From a checkpoint of a small image denoising model: arch unet, widths [64, 128, 128].
Rows from block 3 of a small image denoising model, named by matrix and row number. Rows with one number belong to one channel. Each number is 500 + 25 x the weight over its row's rms, rounded and kept within 0 to 999. All counts start at 0. Numbers have three digits each. After the name is the row's rms in percent of the matrix's.
Before each channel's rows are labels from the 100 images, of 14976, where the channel reaches its highest value: "peak at" is the part of the image that holds the peak. Only what is clearly more common there than usual is listed. The data: crops of objects in photos (Visual Genome).
# convs0: first 3x3 conv (model.enc.1.1.convs.0.weight, 128x128x3x3, each kernel summed), inputs 0-127
# convs1: second 3x3 conv (model.enc.1.1.convs.1.weight, 128x128x3x3, transposed, each kernel summed), outputs 0-127

peak at: top left
convs0.54 088:458499548515515534515477530482525493538517495481490509475505512483507458504472489482515496515495523511491516511461466524492487507470576511561483513541523514488499516517485509510436500485494477476476504514509532532503494484533530505560518513507481483476526532417480511545540464509532471492492517523549496518514508532501499496501491503518460504511481518524499511534453484515492519523484
convs1.54 078:501496532508488508539484497495565477472495481471488511533497506485482504477505504515498494515518487451520455463496513525485528475488444485553464513526472484526496505507465485494549486531531516495516469469504488532481500482479513516524486532500533569541464438538539504488468497527472500480524517490449483530506532519497496489503515517445507512471492482451490508481492504488488525516477

peak at: top right
convs0.87 116:475503439510470519488499490516521522506508518453498503506511487516482474537469482520492526506521513501487491521474522504479517499497501479501500503510503530477434442427481497518498518558510496448501482470453508533484535466500486493479469461458474486540492492483498501522490505506500505505518504539518450504512521518435502508526527507523528450518438519475519513511527472513520496499481
convs1.87 083:522498513504505490501524541526475439467496528533538522505513480495482532493545542470523513498511514488547534519520519513501496519529447529498522521522488460509527524510536503447510517460479485512515460520533444492484541503517501513487484526480513512485515526525524524532508540479480519502472508450476505530541481518473498494504522495475484522434508463449512490509479479488504479524504

peak at: bottom right
convs0.95 089:477462477526498491550537462494525503509490514524434504476515488519488472510511475516475492501458546478513472464499483522485515505472492503533527505445478508488497520469484488503490467504517496453495538509445533470496532444471522484499527507511523527478495506515467492508494454476522517505474440517490495468514452506464499477497461491504494486500470487476486503523472469502457483501444
convs1.95 082:505491492503507514513503469482524529460483487466522526514511517496533480517522459495530513513488495511538476567507518516490481550539477462527510489504460533515497506487522516472473495505584500547479506467564533470497501498480470496491515485506488485529574470502498482467503510514514484509539453526458504519466488468512491511467487514491512476472482494461512463504519497465489497487490

peak at: top right
convs0.52 114:472489487512461519486496520499537537514519518483478493514471522523480497542475451530483527511515504507483496549455542500495524511510516467530526507521476543457461459442505495530500520556526527464506479488491515502479530446492488496484474454486485506551501486491507496481498523510526512484493526544527483517490522537470508525538529511519532472532497537504535519491543501483515476480494
convs1.52 093:494503514516478522537526539492520442491504508535523543489484488496478524485533507462523502513488526492539530528521530502502516506518467554538519508526490459516518523512527520444519485429516514491502473516526458499483525484517506512520502532489522512498496514527479517510499521501502487487516520434492508516542474525488471510547527492479485527433500477451505531491534514492488471533517

peak at: top right
convs0.25 125:447494460504472527489489490515520523511508506468500509505499498514464494537464492518477508506517511513488494523478517485456515513483509483503515508494501528437445449435495494523476515540520504453513480479455503528483524419523480494486463473451489491529485488472502490518472495504495503503525526542516457504508532514442480510522523485515526455523458518488529511509524488500514494486484
convs1.25 061:528511491492499499483520509516494446479516520531541534517509465499490504491536539478508526491509495492525546504518512498502507513522441540498518518509503467546530516513541500450509506455470507533518470517529470481466515506515536494478511537507522510461498537532510520536528528492486508480453531453476528544538471506480475490500519486467515511440524461478498491525469482515514471503526

peak at: bottom right
convs0.63 098:453489495487445492521470521486500478442480480473521513445503482488484494458517480461506510531483490519517491477486445480514422466484505531504487494479497487528503484468441499495504494459536497487513455481511526443488496494532485473506466479468477521489484468479494512502488475492471531473481485467453500490487513508502481547522487489480487532497473466502536495482484487521455499506481
convs1.63 100:486491472477493498504474507479453498516505489512478494448512476524482488492469452534471490476469528533480458529507486497485487493514510517462472501505495518469461457489530495497469496433499483447486511476505457520473517496466485451493475445464516494518505537451488492491471517515477472498465451482536470461487524522489459461483540491507481496474461512499471509492518488498517478485493

peak at: top left
convs0.44 070:470509494516524480533493498504482471482542448489532453486531477533476520475486502451512524498494513492475510494436466543507479499501520493505482506519505465461513521496526478459503483483523515491475467486451472518503495485504529503515484493416534509492531498510490505494540495530538515518494471543463484501518529479500476476545499516511493528508453505519533480528461461497525458488498
convs1.44 080:509477481431485478479473497458498485510512502467496459489532474478518455458496481506483515467538479484507452533497467493468471477535524504509506525484497531526486494476550489487505474459475506469442507482539492497495477502548466506511484526518463511500472501521510547513411474485510497527453497518498516509504498501539507532517521511488493512499504494549475507475478493501485504531506

peak at: top right
convs0.70 134:472491458505479523487486516501533535511516514495498491516473517514478496541461458534486517502516501515474487558466543497496520489501508474511546489532484536464462450432499501533503519555531517458501485492489509496464524471506478475493479461482489489548498476490513498471493534516529523478511526553531476513502529529466498512530526490511532473534462530495526518486535492482510490488475
convs1.70 106:512512510516503525517520523500521454493515518538534532502513483485479519482540505465505519520494503490538543533523528503503535512529447549528508528536506463530530513483538508452518478433501507485513467530523455490488522492513514513507504537498526518500499507541501517516502512499501505508508514452485508520532470512480463517562543497465491531447524467453509540501520494500483473509499

peak at: top right
convs0.110 082:502488509495465549499492506465475485454508526484496458522502516478496520521471495528501534517500460469526478495546477492518486504488490471512485535492508502494505459492488487490483481464473532492510543488503497479509469496432535476530530499517529482507491512504479495449508488509490543521482496483472486519470493513534476497505506563441489503504488431474480504441554509489512518554504
convs1.110 112:506484491483486489499462513530513476502508450482481479537473496509488480497526500429519497453506497508519499479510514492512453499514486465490511471530488492487499514513473518473529510526464465515525518511518494514516450510481519510431464528521525487516508507524498472503520528457500494479470478507516480504479499534489508493470472481489470507494496488502489413426428487488509498463469