From a checkpoint of a small image denoising model: 40-pixel images, trained on crops of objects in photos (Visual Genome).
Rows from block 7 of a small image denoising model, named by matrix and row number. Rows with one number belong to one channel. Each number is 200 + 40 x the weight over its row's rms, rounded and kept within 0 to 999. All counts start at 0.
After each channel's rows are labels from the 100 images, of 14976, where the channel reaches its highest value: "peak at" is the part of the image that holds the peak. Only what is clearly more common there than usual is listed. The data: crops of objects in photos (Visual Genome). In brackets: how many of the 100, against the usual share in percent.
# convs0: first 3x3 conv (model.decb.0.1.convs.0.weight, 128x128x3x3, each kernel summed), inputs 0-31
# convs1: second 3x3 conv (model.decb.0.1.convs.1.weight, 128x128x3x3, transposed, each kernel summed), outputs 0-31

convs0.92,119,191,225,199,222,213,118,178,192,217,184,238,177,195,138,54,169,194,199,148,239,216,176,172,196,199,186,242,187,250,133,197
convs1.92,276,257,212,151,228,257,322,168,232,187,185,202,220,169,168,257,240,138,176,255,254,146,225,198,194,211,289,216,177,123,250,174
peak at: top right (38 vs 12.3)

convs0.51,170,214,246,176,139,196,199,144,113,191,229,245,191,213,191,120,151,195,178,191,250,243,171,218,209,173,218,135,166,147,154,229
convs1.51,169,184,160,212,227,144,231,230,157,200,177,137,204,225,186,225,231,186,201,205,236,178,211,185,289,182,184,191,203,175,256,136
peak at: top right (34 vs 12.3)

convs0.53,214,205,136,189,242,216,175,219,111,254,183,189,212,181,225,237,135,210,197,267,148,168,223,187,163,105,241,295,194,218,154,244
convs1.53,209,229,203,187,172,202,220,204,233,203,255,224,189,146,166,202,211,221,189,90,166,280,199,190,208,234,220,208,236,211,176,167
peak at: top centre (37 vs 10.5)

convs0.97,159,133,206,239,149,217,187,213,285,169,287,174,185,176,149,186,218,210,229,192,186,255,162,154,256,208,223,205,135,186,185,174
convs1.97,190,198,215,212,243,252,210,162,96,171,170,139,205,194,284,196,111,222,214,210,161,250,250,155,171,190,192,225,170,226,166,179
peak at: centre (27 vs 9)

convs0.68,232,238,236,182,172,179,154,179,107,213,236,238,201,178,185,245,130,219,160,202,219,245,214,206,293,139,234,180,136,235,150,134
convs1.68,182,173,217,279,124,196,234,231,247,204,159,130,223,222,204,202,231,177,182,187,209,150,232,182,224,183,229,239,240,116,305,276
peak at: top right (37 vs 12.3)

convs0.72,157,126,194,194,130,177,191,273,276,140,246,114,187,178,185,163,211,203,203,196,193,206,205,123,297,195,189,210,187,177,172,236
convs1.72,178,227,204,216,226,192,142,166,134,151,173,140,160,143,218,249,176,243,140,248,184,221,238,160,139,167,170,163,184,251,182,225
peak at: centre (26 vs 9); bottom centre (26 vs 10.5)

convs0.91,204,224,209,253,222,232,195,192,135,167,189,234,208,161,253,200,163,226,130,185,129,193,192,107,241,158,219,134,91,138,168,212
convs1.91,154,152,129,263,205,181,242,177,203,150,162,151,231,197,141,224,197,225,196,187,158,208,178,238,244,126,196,203,209,146,230,176
peak at: top right (39 vs 12.3)

convs0.30,229,213,133,204,196,132,186,220,111,210,234,159,204,194,213,139,115,194,188,222,236,110,213,199,232,130,249,158,242,148,138,147
convs1.30,164,195,214,201,210,265,260,211,181,192,147,219,235,237,156,247,186,138,116,260,139,273,190,135,206,207,253,202,166,234,206,241
peak at: top right (44 vs 12.3)

convs0.11,167,191,239,157,180,194,146,196,166,194,245,190,207,249,194,206,132,230,213,196,240,172,208,178,198,146,226,199,246,62,168,281
convs1.11,145,202,111,266,217,187,197,236,186,178,107,288,184,183,143,198,235,227,168,146,208,225,169,210,184,219,127,201,184,281,142,82
peak at: top left (39 vs 12.3)

convs0.6,225,203,255,178,190,168,161,209,141,206,260,248,191,227,220,195,135,212,106,197,190,192,190,161,199,118,162,190,295,213,234,76
convs1.6,175,203,152,243,186,231,154,150,223,146,189,260,236,146,216,263,223,257,192,196,225,210,214,194,206,153,196,153,151,206,175,269
peak at: middle right (27 vs 10.5)

convs0.45,179,247,182,91,194,163,238,223,211,209,187,174,189,185,175,221,227,217,185,188,211,109,100,159,268,203,178,209,196,151,198,174
convs1.45,166,214,183,278,223,224,184,220,186,179,280,221,179,202,206,112,205,168,238,248,281,244,203,254,93,199,222,165,172,202,245,234
peak at: top centre (26 vs 10.5)

convs0.20,179,208,207,118,235,177,172,165,166,229,139,171,173,179,235,203,214,224,139,184,194,228,202,209,153,221,171,236,198,239,215,206
convs1.20,162,182,134,200,124,188,158,210,159,149,165,118,170,282,181,204,209,155,189,217,254,156,179,173,227,143,210,131,223,126,165,193
peak at: centre (31 vs 9)

convs0.21,212,217,168,149,197,208,142,219,121,292,164,209,192,152,191,214,114,197,152,255,225,176,208,193,170,123,164,94,195,129,198,226
convs1.21,139,181,203,247,160,196,249,165,198,187,232,181,244,272,279,104,272,239,251,158,134,189,235,197,232,180,151,196,195,266,197,192
peak at: bottom centre (27 vs 10.5)

convs0.85,184,303,255,179,188,167,202,213,110,150,222,203,204,164,158,216,141,191,121,171,250,224,210,181,138,94,213,192,136,112,180,222
convs1.85,235,173,100,237,178,216,170,220,178,145,155,198,194,178,146,174,176,239,212,203,148,219,129,245,165,230,167,178,146,223,157,128
peak at: middle right (27 vs 10.5)

convs0.71,212,277,212,195,216,175,211,199,225,364,198,199,180,205,208,243,235,210,111,199,198,198,169,192,170,278,202,210,218,199,227,185
convs1.71,197,213,225,240,238,302,307,229,159,211,229,200,210,208,235,204,199,169,185,220,187,169,270,229,284,195,257,224,234,183,180,231
peak at: centre (42 vs 9); top centre (28 vs 10.5)

convs0.124,166,208,193,162,269,182,245,206,192,268,266,160,169,170,227,267,247,198,123,169,267,174,200,147,147,307,107,187,248,191,157,228
convs1.124,247,230,204,173,204,198,148,125,182,241,189,173,214,237,298,169,226,231,207,134,240,229,197,240,155,207,157,242,187,214,206,96
peak at: top centre (33 vs 10.5); centre (28 vs 9)

convs0.111,212,198,196,228,160,147,170,188,206,191,175,170,195,169,151,230,194,179,151,226,179,142,200,151,107,199,193,163,241,227,183,241
convs1.111,228,237,213,146,185,280,211,203,160,216,181,199,134,138,194,196,173,178,210,169,134,183,173,229,172,223,238,176,158,190,197,180
peak at: middle left (29 vs 10.5)

convs0.32,217,194,164,165,223,140,181,205,58,200,202,208,188,200,242,254,166,173,156,191,235,196,204,151,168,215,161,138,229,137,185,265
convs1.32,180,170,194,207,192,229,279,180,175,154,167,219,219,223,152,175,184,196,262,240,198,204,198,258,195,186,239,216,264,152,263,179
peak at: top centre (43 vs 10.5)

convs0.87,258,217,173,159,219,178,226,175,169,206,201,189,169,211,212,230,176,218,184,53,235,171,198,238,212,178,245,175,175,154,181,234
convs1.87,111,195,285,234,239,183,136,191,204,136,138,223,199,214,211,164,186,222,224,343,175,197,217,180,237,181,173,217,202,243,184,125
peak at: centre (32 vs 9)

convs0.93,207,255,160,102,191,170,124,210,205,273,234,162,227,197,146,176,160,219,86,130,150,211,201,249,170,139,226,215,203,200,178,228
convs1.93,222,234,275,251,138,204,223,234,250,228,210,235,193,206,200,159,180,146,205,163,225,175,209,212,191,223,278,153,172,186,195,171
peak at: middle right (30 vs 10.5)

convs0.82,171,190,231,221,200,194,234,249,174,204,173,163,229,163,262,222,232,215,114,167,217,261,135,220,215,211,170,221,160,221,187,134
convs1.82,180,146,218,208,200,230,187,247,205,181,220,182,177,232,176,247,146,188,143,213,219,120,203,224,262,178,204,177,271,230,194,261
peak at: centre (35 vs 9)

convs0.33,243,159,234,199,236,225,206,218,281,247,143,103,221,210,223,242,249,195,119,204,250,190,171,184,141,261,192,242,225,192,194,220
convs1.33,239,235,202,232,204,244,250,205,140,197,178,202,110,204,198,188,122,189,166,297,153,185,258,148,179,146,241,191,180,230,231,226
peak at: centre (40 vs 9)

convs0.42,203,143,222,208,198,179,193,163,130,217,173,218,205,163,234,329,133,224,204,109,202,235,241,194,152,131,251,235,183,208,197,196
convs1.42,140,169,253,196,135,217,176,180,196,142,205,184,146,174,141,159,192,130,192,184,195,96,213,169,203,233,156,210,285,197,207,197
peak at: top centre (27 vs 10.5)

convs0.5,193,251,231,109,219,219,154,172,190,268,203,142,183,147,208,249,216,201,127,226,158,191,165,165,127,250,206,202,240,174,173,208
convs1.5,233,189,165,154,234,142,155,181,200,209,190,184,179,157,226,154,248,232,190,164,291,187,139,181,148,166,186,242,269,182,195,184
peak at: centre (34 vs 9); top centre (30 vs 10.5)

convs0.34,181,262,197,208,205,163,193,207,206,369,181,195,184,195,203,246,241,205,123,212,211,179,174,206,125,281,226,224,207,198,243,212
convs1.34,181,186,247,215,154,358,223,249,221,199,244,174,245,177,170,214,180,182,187,218,118,195,194,244,325,169,196,192,245,164,167,246
peak at: centre (36 vs 9); top centre (31 vs 10.5)

convs0.59,174,253,203,203,191,177,207,213,214,370,175,173,192,194,206,249,241,204,124,194,214,173,169,199,177,274,231,239,192,204,226,174
convs1.59,216,198,233,240,223,326,264,246,178,190,219,209,194,193,166,241,142,202,166,223,175,180,238,250,314,188,236,191,233,186,208,268
peak at: centre (43 vs 9); top centre (31 vs 10.5)

convs0.114,201,210,233,193,190,184,203,211,133,167,153,212,213,177,210,241,184,238,155,208,242,175,159,198,155,208,248,142,224,199,222,188
convs1.114,175,176,197,233,191,256,196,157,158,221,192,184,251,231,259,114,215,210,240,163,178,210,203,217,186,169,160,248,189,168,125,194
peak at: middle right (27 vs 10.5)

convs0.61,174,226,110,168,175,233,166,227,144,208,198,139,159,196,213,236,136,182,183,275,233,78,233,163,139,146,209,203,221,182,208,216
convs1.61,227,148,254,166,162,174,166,235,154,199,152,216,172,224,141,189,250,208,112,92,179,250,163,122,200,208,187,165,193,235,147,213
peak at: centre (25 vs 9)

convs0.110,221,186,183,157,172,227,217,213,231,227,189,162,155,124,142,144,180,198,203,212,147,171,130,235,72,176,219,137,229,174,203,199
convs1.110,179,224,209,188,173,216,237,195,115,145,228,191,119,190,179,223,162,237,210,268,167,185,272,185,220,263,248,284,208,189,158,261
peak at: bottom centre (28 vs 10.5)

convs0.36,164,230,221,196,196,158,194,203,247,357,183,150,185,198,215,259,238,180,79,219,207,178,175,217,147,290,246,234,201,180,227,187
convs1.36,199,194,182,277,234,330,250,217,147,164,229,201,183,168,168,187,116,189,167,213,105,210,230,234,315,181,205,184,216,236,209,249
peak at: centre (43 vs 9)

convs0.102,214,175,214,188,275,153,207,204,133,208,225,244,156,225,164,213,122,188,259,210,201,204,185,187,167,69,205,126,251,168,190,217
convs1.102,108,210,180,275,163,236,233,297,208,143,132,208,180,266,229,243,182,186,203,252,157,208,264,185,217,283,159,232,254,217,198,207
peak at: top right (40 vs 12.3); top centre (30 vs 10.5)

convs0.116,205,232,195,182,124,174,223,199,236,148,220,156,149,166,232,138,215,189,139,216,123,159,232,186,150,219,167,244,235,230,178,245
convs1.116,144,186,192,216,270,191,135,161,266,188,251,143,243,168,233,142,212,155,153,183,212,237,133,252,191,150,196,77,144,201,157,145
peak at: middle left (32 vs 10.5)

convs0.106,226,201,269,175,192,197,227,199,191,183,209,199,198,245,204,188,185,193,152,223,238,220,223,194,213,200,198,184,212,68,199,202
convs1.106,187,234,129,233,253,199,181,178,225,208,132,260,206,188,195,160,188,240,176,164,219,239,204,223,162,160,148,193,145,254,203,136
peak at: top left (32 vs 12.3)

convs0.86,209,295,221,229,230,189,215,214,210,337,178,142,185,188,244,251,251,244,187,205,231,185,196,184,169,269,216,221,175,198,189,192
convs1.86,181,206,142,259,219,326,243,236,215,159,189,211,240,230,172,240,172,217,182,243,160,169,257,194,304,139,201,158,189,187,222,235
peak at: centre (44 vs 9); top centre (28 vs 10.5)