From a checkpoint of a small image denoising model.
Model: 2.74M parameters, 40-pixel images, arch unet, norm batchnorm, activation gelu, widths [64, 128, 128].
Training: adamw at rate 0.0018, 30400 steps.
Data: 61751 training examples, 63.0 epochs.
Rows from block 5 of a small image denoising model, named by matrix and row number. Rows with one number belong to one channel. Each number is 128 + 32 x the weight over its row's rms, rounded and kept within 0 to 255. All counts start at 0. Numbers have three digits each.
After each channel's rows are labels from the 100 images, of 14976, where the channel reaches its highest value: "patch colour" is the nearest of a few named colours to the mean colour under the peak. Only what is clearly more common there than usual is listed. The data: crops of objects in photos (Visual Genome).
# convs0: first 3x3 conv (model.mid.1.convs.0.weight, 128x128x3x3, each kernel summed), inputs 0-127
# convs1: second 3x3 conv (model.mid.1.convs.1.weight, 128x128x3x3, transposed, each kernel summed), outputs 0-127

convs0.55:123135125143166138155112081146144025139142110156103137159102048201105149085112149128166104108165142058065135110125117094120148141140112117142123144142122148160149152111131132133111158151135117162119142152133210129103127133117236087172145084136071052122152085143086094139137096156111141114125090120156116111150139019134117067152141172131096166138103130088165137105151103149133135149127
convs1.55:093138136075197138111148076137103162184123104120111147145087139146161151138141133153184118127175150097151120163131173129124054034158126156079129069111072068109190091121135103099145172142158153070122143126094089107145123146143186145126126145136158141149104128162073160090097113121158067121143104130106109132144150087148143170086114157173189066123137122114157192162117163134090153169129
patch colour: white

convs0.119:180101123129109131120030073091163074108092092131124119142095071138081092134100131139170104082071094118138128092122050082116121093156188176174121114147115154102126115200104157140118129146110094143111131177116151147157121175103096112083088066127106122082126096175057101114114107133157105129152096159121146100135132062122121109118154152143066124141110154116145067138102073163142097160118
convs1.119:128095146120102162161146165181135140091115159097129088131094092141105121071138077149161152162089166168081135184081121166139148158068160170160107154139095143143173137088134082133098132149079104106086109113096168170136154175073116128092137076132157084081118119086143085120131068072091161139134140065110156140097102168079182128151099144112153124076093077139106147125148095076136075080132
patch colour: pink

convs0.99:153119107120102189165087144108118174105124096141099143099108120115163135193157124209117120189092092097175123090114141105117158088148080118131141149136120047141157156155089171161140138080153133068154147115099129151211147138174122106138127127094142095155129083184126115150141150158209147133188125148115160136116139188115135120160163145161086171127088178142129090163097088172157160186109
convs1.99:121130152133097097081119137171170076123140113110171111126127104117117133130108102058096149132138126128148147108115107103138178174121148130110091129127122148129102115159081127121095153118120139112125090104127160135123200103114103098140101107129138100127137149105209176080075086088015131129106195140157143161093123217148080123127132211128158062129104126135074133182143098135189113054119
patch colour: white

convs0.120:152095142157083143153115064062176120133142080141145073121125101138146125145109099153123120086029092097171129070139137083175151108193164107059174077071124130096097116113137162131162038105152104170120110116097129145146138157158128088051150152119143101132138125176124147070114123114135138111139128161091114072143122137103131135094129121187128117130104153125150112124098097144219106133155
convs1.120:169147065164162140160146130149101149114111143164099126110091104116111134090127112170146119165091119128068151133160150126103081083084110133156150115136155067129155114140138089110133124139105030134147159128155089166089064137116101134113095116097114114106096098131096074166163165171192111123125085076077101045115149128130175116084106065153101127073086080094133154063131102135081084143147
patch colour: pink

convs0.22:128121118147125248190103127108125125128124139138128130123131134130129120135124146255126128128124116112144142127143122128126194129144132136133125179126135130128163209149107135172127129133132134122150138121130134118132127133143128133130128116124152126140156134147134126162164169193222132122228124124137239124164147135130153119192134132130109191121109138134177122128122112130149130239119
convs1.22:137129155131115158150161155130145124086082151122119108147093107144085090057160088173173158157103149143072155147128124139167165134074155151168095182172128147140173158096143074146091090129051134113116099096121180151137149152078142092092155112149159112051112088084125069150155114146126150144144126035112171143128113132104157144165085108099107143064115070129119163140142100087093066131149
patch colour: white

convs0.32:136122124139139234182097128103139131132109136141128136128112122130116128141138137255125133136117114120143140121137119121122189121153124136128124190128136121137180209153101139177133131133135134122158144127117137123127134131138131132134137121122151128137144123152130125145163159183243131132241132116127234122157149145128150120189130134127111189127088158124166115128119105140146136226120
convs1.32:158141145127110128130131155108129130083080126122107111144071088132082075071138094109133166167092144126078177124126093124147152146074140110155085180171126119140132135128124076116085117098068138107140103086117191125134177124090134095087153096144150103050080069088114073135118091119078118126125162045145167138079124170110104138136091151097080121064099079139081152143128096090137069088132
patch colour: white

convs0.101:134087109164141176177096118066109060137106151150156124157122174163120099128183112207133132153151113078088176123139054139135177097105121076141121149167157117124130162139040093164149148131150138158165139118135126065144156137170177125162131093108171130127166126132163154166177145168149143154179108122184157078190149092134151071147120144156113155133072128130174117140150109149119118192140
convs1.101:101081126095164148089130081143155127130164148095156190140136176163168174136184164173143136099187134087166088140135181119129073101164122169106160106112117147139157136114124179146162126176122146127090138169123090164130093149161164176164096185129101142129178173178172180102158163102172176119129094127116094130175116090135160116145166138212172090143175127101166120117119168158110157154080
patch colour: white

convs0.81:132121120143136245181108128110134128126118137140130132128117124129117128138134137255131131131118118115138140121138119123125192123136125136134126183130135127133172209147099136167126133129129134122158135124118136123129133134137131132128132121123148129133139125147131124148152164190233132124240124121128238126157143135121148116195130133126116192126094146128164122126120108134143129234127
convs1.81:149141147137117148140146161122141118088076143124106107151080100136086081061158095144159155163100148136073160131127104134167171135075151131162096189177126136143162147103132072135091097119059132112127095092117199135138167137081138097085164112152158103043102075087126076134138106135104138142140143029125173139107122145110133146156082130101095142060107074134102157141137098088104065110141
patch colour: white