Weights of a small image denoising model.
Model: 2.74M parameters, 40-pixel images, arch unet, norm batchnorm, widths [64, 128, 128].
Training: 30400 steps, batches of 128.
Data: trained on crops of objects in photos (Visual Genome), 61751 training examples.
Rows from block 6 of a small image denoising model, named by matrix and row number. Each number is 200 + 30 x the weight over its row's rms, rounded and kept within 0 to 999. All counts start at 0.
After each channel's rows are labels from the 100 images, of 14976, where the channel reaches its highest value: "place" is the part of the image that holds the peak. Only what is clearly more common there than usual is listed. The data: crops of objects in photos (Visual Genome). In brackets: how many of the 100, against the usual share in percent.
# convs0: first 3x3 conv (model.decb.0.0.convs.0.weight, 128x256x3x3, each kernel summed), inputs 172-255

convs0.63,234,176,189,212,197,190,198,186,152,192,191,197,183,182,172,203,251,175,216,175,187,164,208,167,175,197,201,242,177,181,243,193,200,177,192,172,208,202,203,235,202,192,250,225,177,235,186,228,153,236,217,195,202,198,129,150,140,199,146,178,226,203,169,248,210,183,121,166,293,158,253,178,205,195,208,167,194,245,181,183,209,214,212,189
place: top centre (26 vs 10.5)

convs0.14,182,200,167,233,150,156,159,166,148,191,198,211,181,163,109,217,221,192,186,254,208,186,215,223,189,177,219,166,200,165,258,178,191,191,159,213,197,207,170,226,226,156,262,212,160,196,150,161,216,179,199,208,196,198,185,162,209,227,222,181,215,196,167,282,202,171,208,267,224,187,183,137,216,228,215,212,194,153,191,205,167,210,197,170
place: top centre (37 vs 10.5)

convs0.119,154,236,154,133,187,162,213,190,204,202,194,182,174,201,211,254,148,217,186,205,170,215,224,234,198,204,209,222,187,214,232,210,201,236,186,216,219,250,223,193,214,153,187,170,227,166,195,168,198,210,193,217,201,221,173,215,182,187,191,195,188,196,187,211,184,200,170,171,212,189,249,261,224,191,200,175,183,180,199,165,205,204,196,177
place: top centre (38 vs 10.5)

convs0.81,206,147,225,191,182,160,213,179,243,162,140,182,188,183,209,226,156,191,191,123,186,199,240,189,190,189,165,170,233,252,224,221,186,176,187,204,186,271,214,180,195,180,214,99,196,200,149,198,183,191,195,213,186,200,239,195,196,219,176,205,210,145,176,193,195,204,194,232,271,220,205,174,174,118,141,207,246,164,206,219,179,264,204,191
place: top centre (26 vs 10.5)

convs0.2,234,194,182,228,209,219,184,230,197,168,181,224,208,162,255,187,210,209,225,204,235,193,250,187,208,150,184,188,154,183,227,179,164,214,211,181,163,212,163,169,180,171,156,220,185,212,221,194,165,186,198,248,179,183,174,182,177,163,211,179,196,205,159,208,156,185,232,161,205,237,220,221,176,220,208,177,183,210,194,210,230,210,200,183
place: centre (39 vs 9)

convs0.86,201,188,211,216,228,194,207,199,191,195,197,202,233,187,212,215,176,216,191,180,192,168,199,225,177,201,190,206,164,197,182,179,201,207,189,177,172,193,151,166,193,217,198,202,178,183,223,165,193,209,178,193,213,217,189,171,211,196,212,184,177,191,191,195,202,204,249,242,193,209,197,222,215,233,204,183,205,231,177,174,220,173,211,177
place: centre (34 vs 9); top centre (28 vs 10.5)

convs0.79,192,240,187,199,200,177,199,240,183,181,194,149,222,187,211,212,211,160,208,169,185,249,199,184,140,249,187,194,191,181,209,189,204,202,225,210,196,188,211,182,232,118,211,240,180,229,211,212,192,194,248,192,187,263,166,161,134,151,225,196,139,198,237,185,214,245,230,191,168,196,249,203,207,230,210,165,199,181,187,155,213,206,253,127
place: bottom centre (29 vs 10.5)

convs0.68,159,192,208,220,186,169,227,196,119,198,155,192,204,179,233,174,220,233,189,179,176,212,185,201,235,165,213,181,230,128,189,159,188,203,165,207,148,170,165,161,227,107,211,189,155,161,178,185,189,178,191,198,207,223,203,204,220,206,222,216,208,211,169,238,173,218,178,254,230,183,167,174,151,183,241,175,228,215,174,198,230,196,212,189
place: top centre (31 vs 10.5); centre (29 vs 9)

convs0.112,192,260,146,205,221,207,193,239,209,176,217,189,225,139,246,207,207,184,191,173,195,229,190,254,204,132,173,212,208,175,251,167,187,156,150,204,204,286,262,194,188,186,151,242,224,210,221,161,130,188,169,210,228,260,163,204,211,166,181,194,162,199,185,168,181,209,199,156,203,241,239,175,180,224,212,230,162,174,234,161,203,199,172,202
place: top centre (55 vs 10.5)

convs0.64,234,192,192,175,157,203,172,211,202,194,195,215,209,178,243,176,199,183,216,195,196,251,185,209,195,196,202,200,186,186,197,219,204,215,206,192,210,192,216,209,216,187,207,204,169,198,209,178,216,197,234,137,208,239,150,185,199,201,200,205,163,196,214,198,157,222,180,216,217,201,196,212,203,187,199,166,197,222,198,230,233,199,197,172
place: top right (38 vs 12.3)

convs0.54,161,227,214,174,183,232,228,199,186,211,223,208,189,209,236,178,204,231,211,210,159,189,181,213,209,208,177,208,170,198,192,161,251,270,217,186,188,203,143,266,185,177,179,206,201,192,159,245,203,216,212,192,228,235,202,171,219,238,198,181,246,143,217,213,209,170,203,245,222,234,204,152,185,104,185,190,201,235,177,155,256,166,177,173
place: centre (31 vs 9)

convs0.1,153,136,250,205,172,186,188,264,195,210,162,205,186,162,199,215,245,158,226,172,193,227,188,143,215,232,155,250,192,188,163,229,161,170,178,268,160,254,210,235,194,108,229,160,181,188,172,224,204,194,198,146,101,135,184,204,208,224,206,213,258,158,201,270,149,207,281,208,219,176,182,231,178,184,137,207,183,243,152,212,172,157,182,213
place: top right (31 vs 12.3)

convs0.43,206,194,183,197,220,196,203,218,193,183,198,187,214,176,250,165,216,186,196,220,155,225,200,202,149,203,190,188,191,217,228,198,216,194,198,244,188,219,181,186,205,189,179,191,171,210,200,182,218,197,221,191,202,170,204,192,122,144,185,208,181,229,210,197,176,201,135,223,247,244,61,199,207,218,206,191,242,200,141,194,189,177,255,0
place: centre (31 vs 9)

convs0.121,215,227,174,198,179,201,161,156,223,133,189,167,163,183,157,241,212,207,264,215,181,163,219,181,214,196,229,219,166,231,149,234,145,200,203,132,211,195,126,200,187,102,201,190,172,175,176,209,189,170,209,183,197,206,200,177,197,195,180,114,219,178,180,177,243,227,174,204,192,181,222,217,195,174,198,188,205,250,214,113,210,182,165,201
place: bottom centre (35 vs 10.5)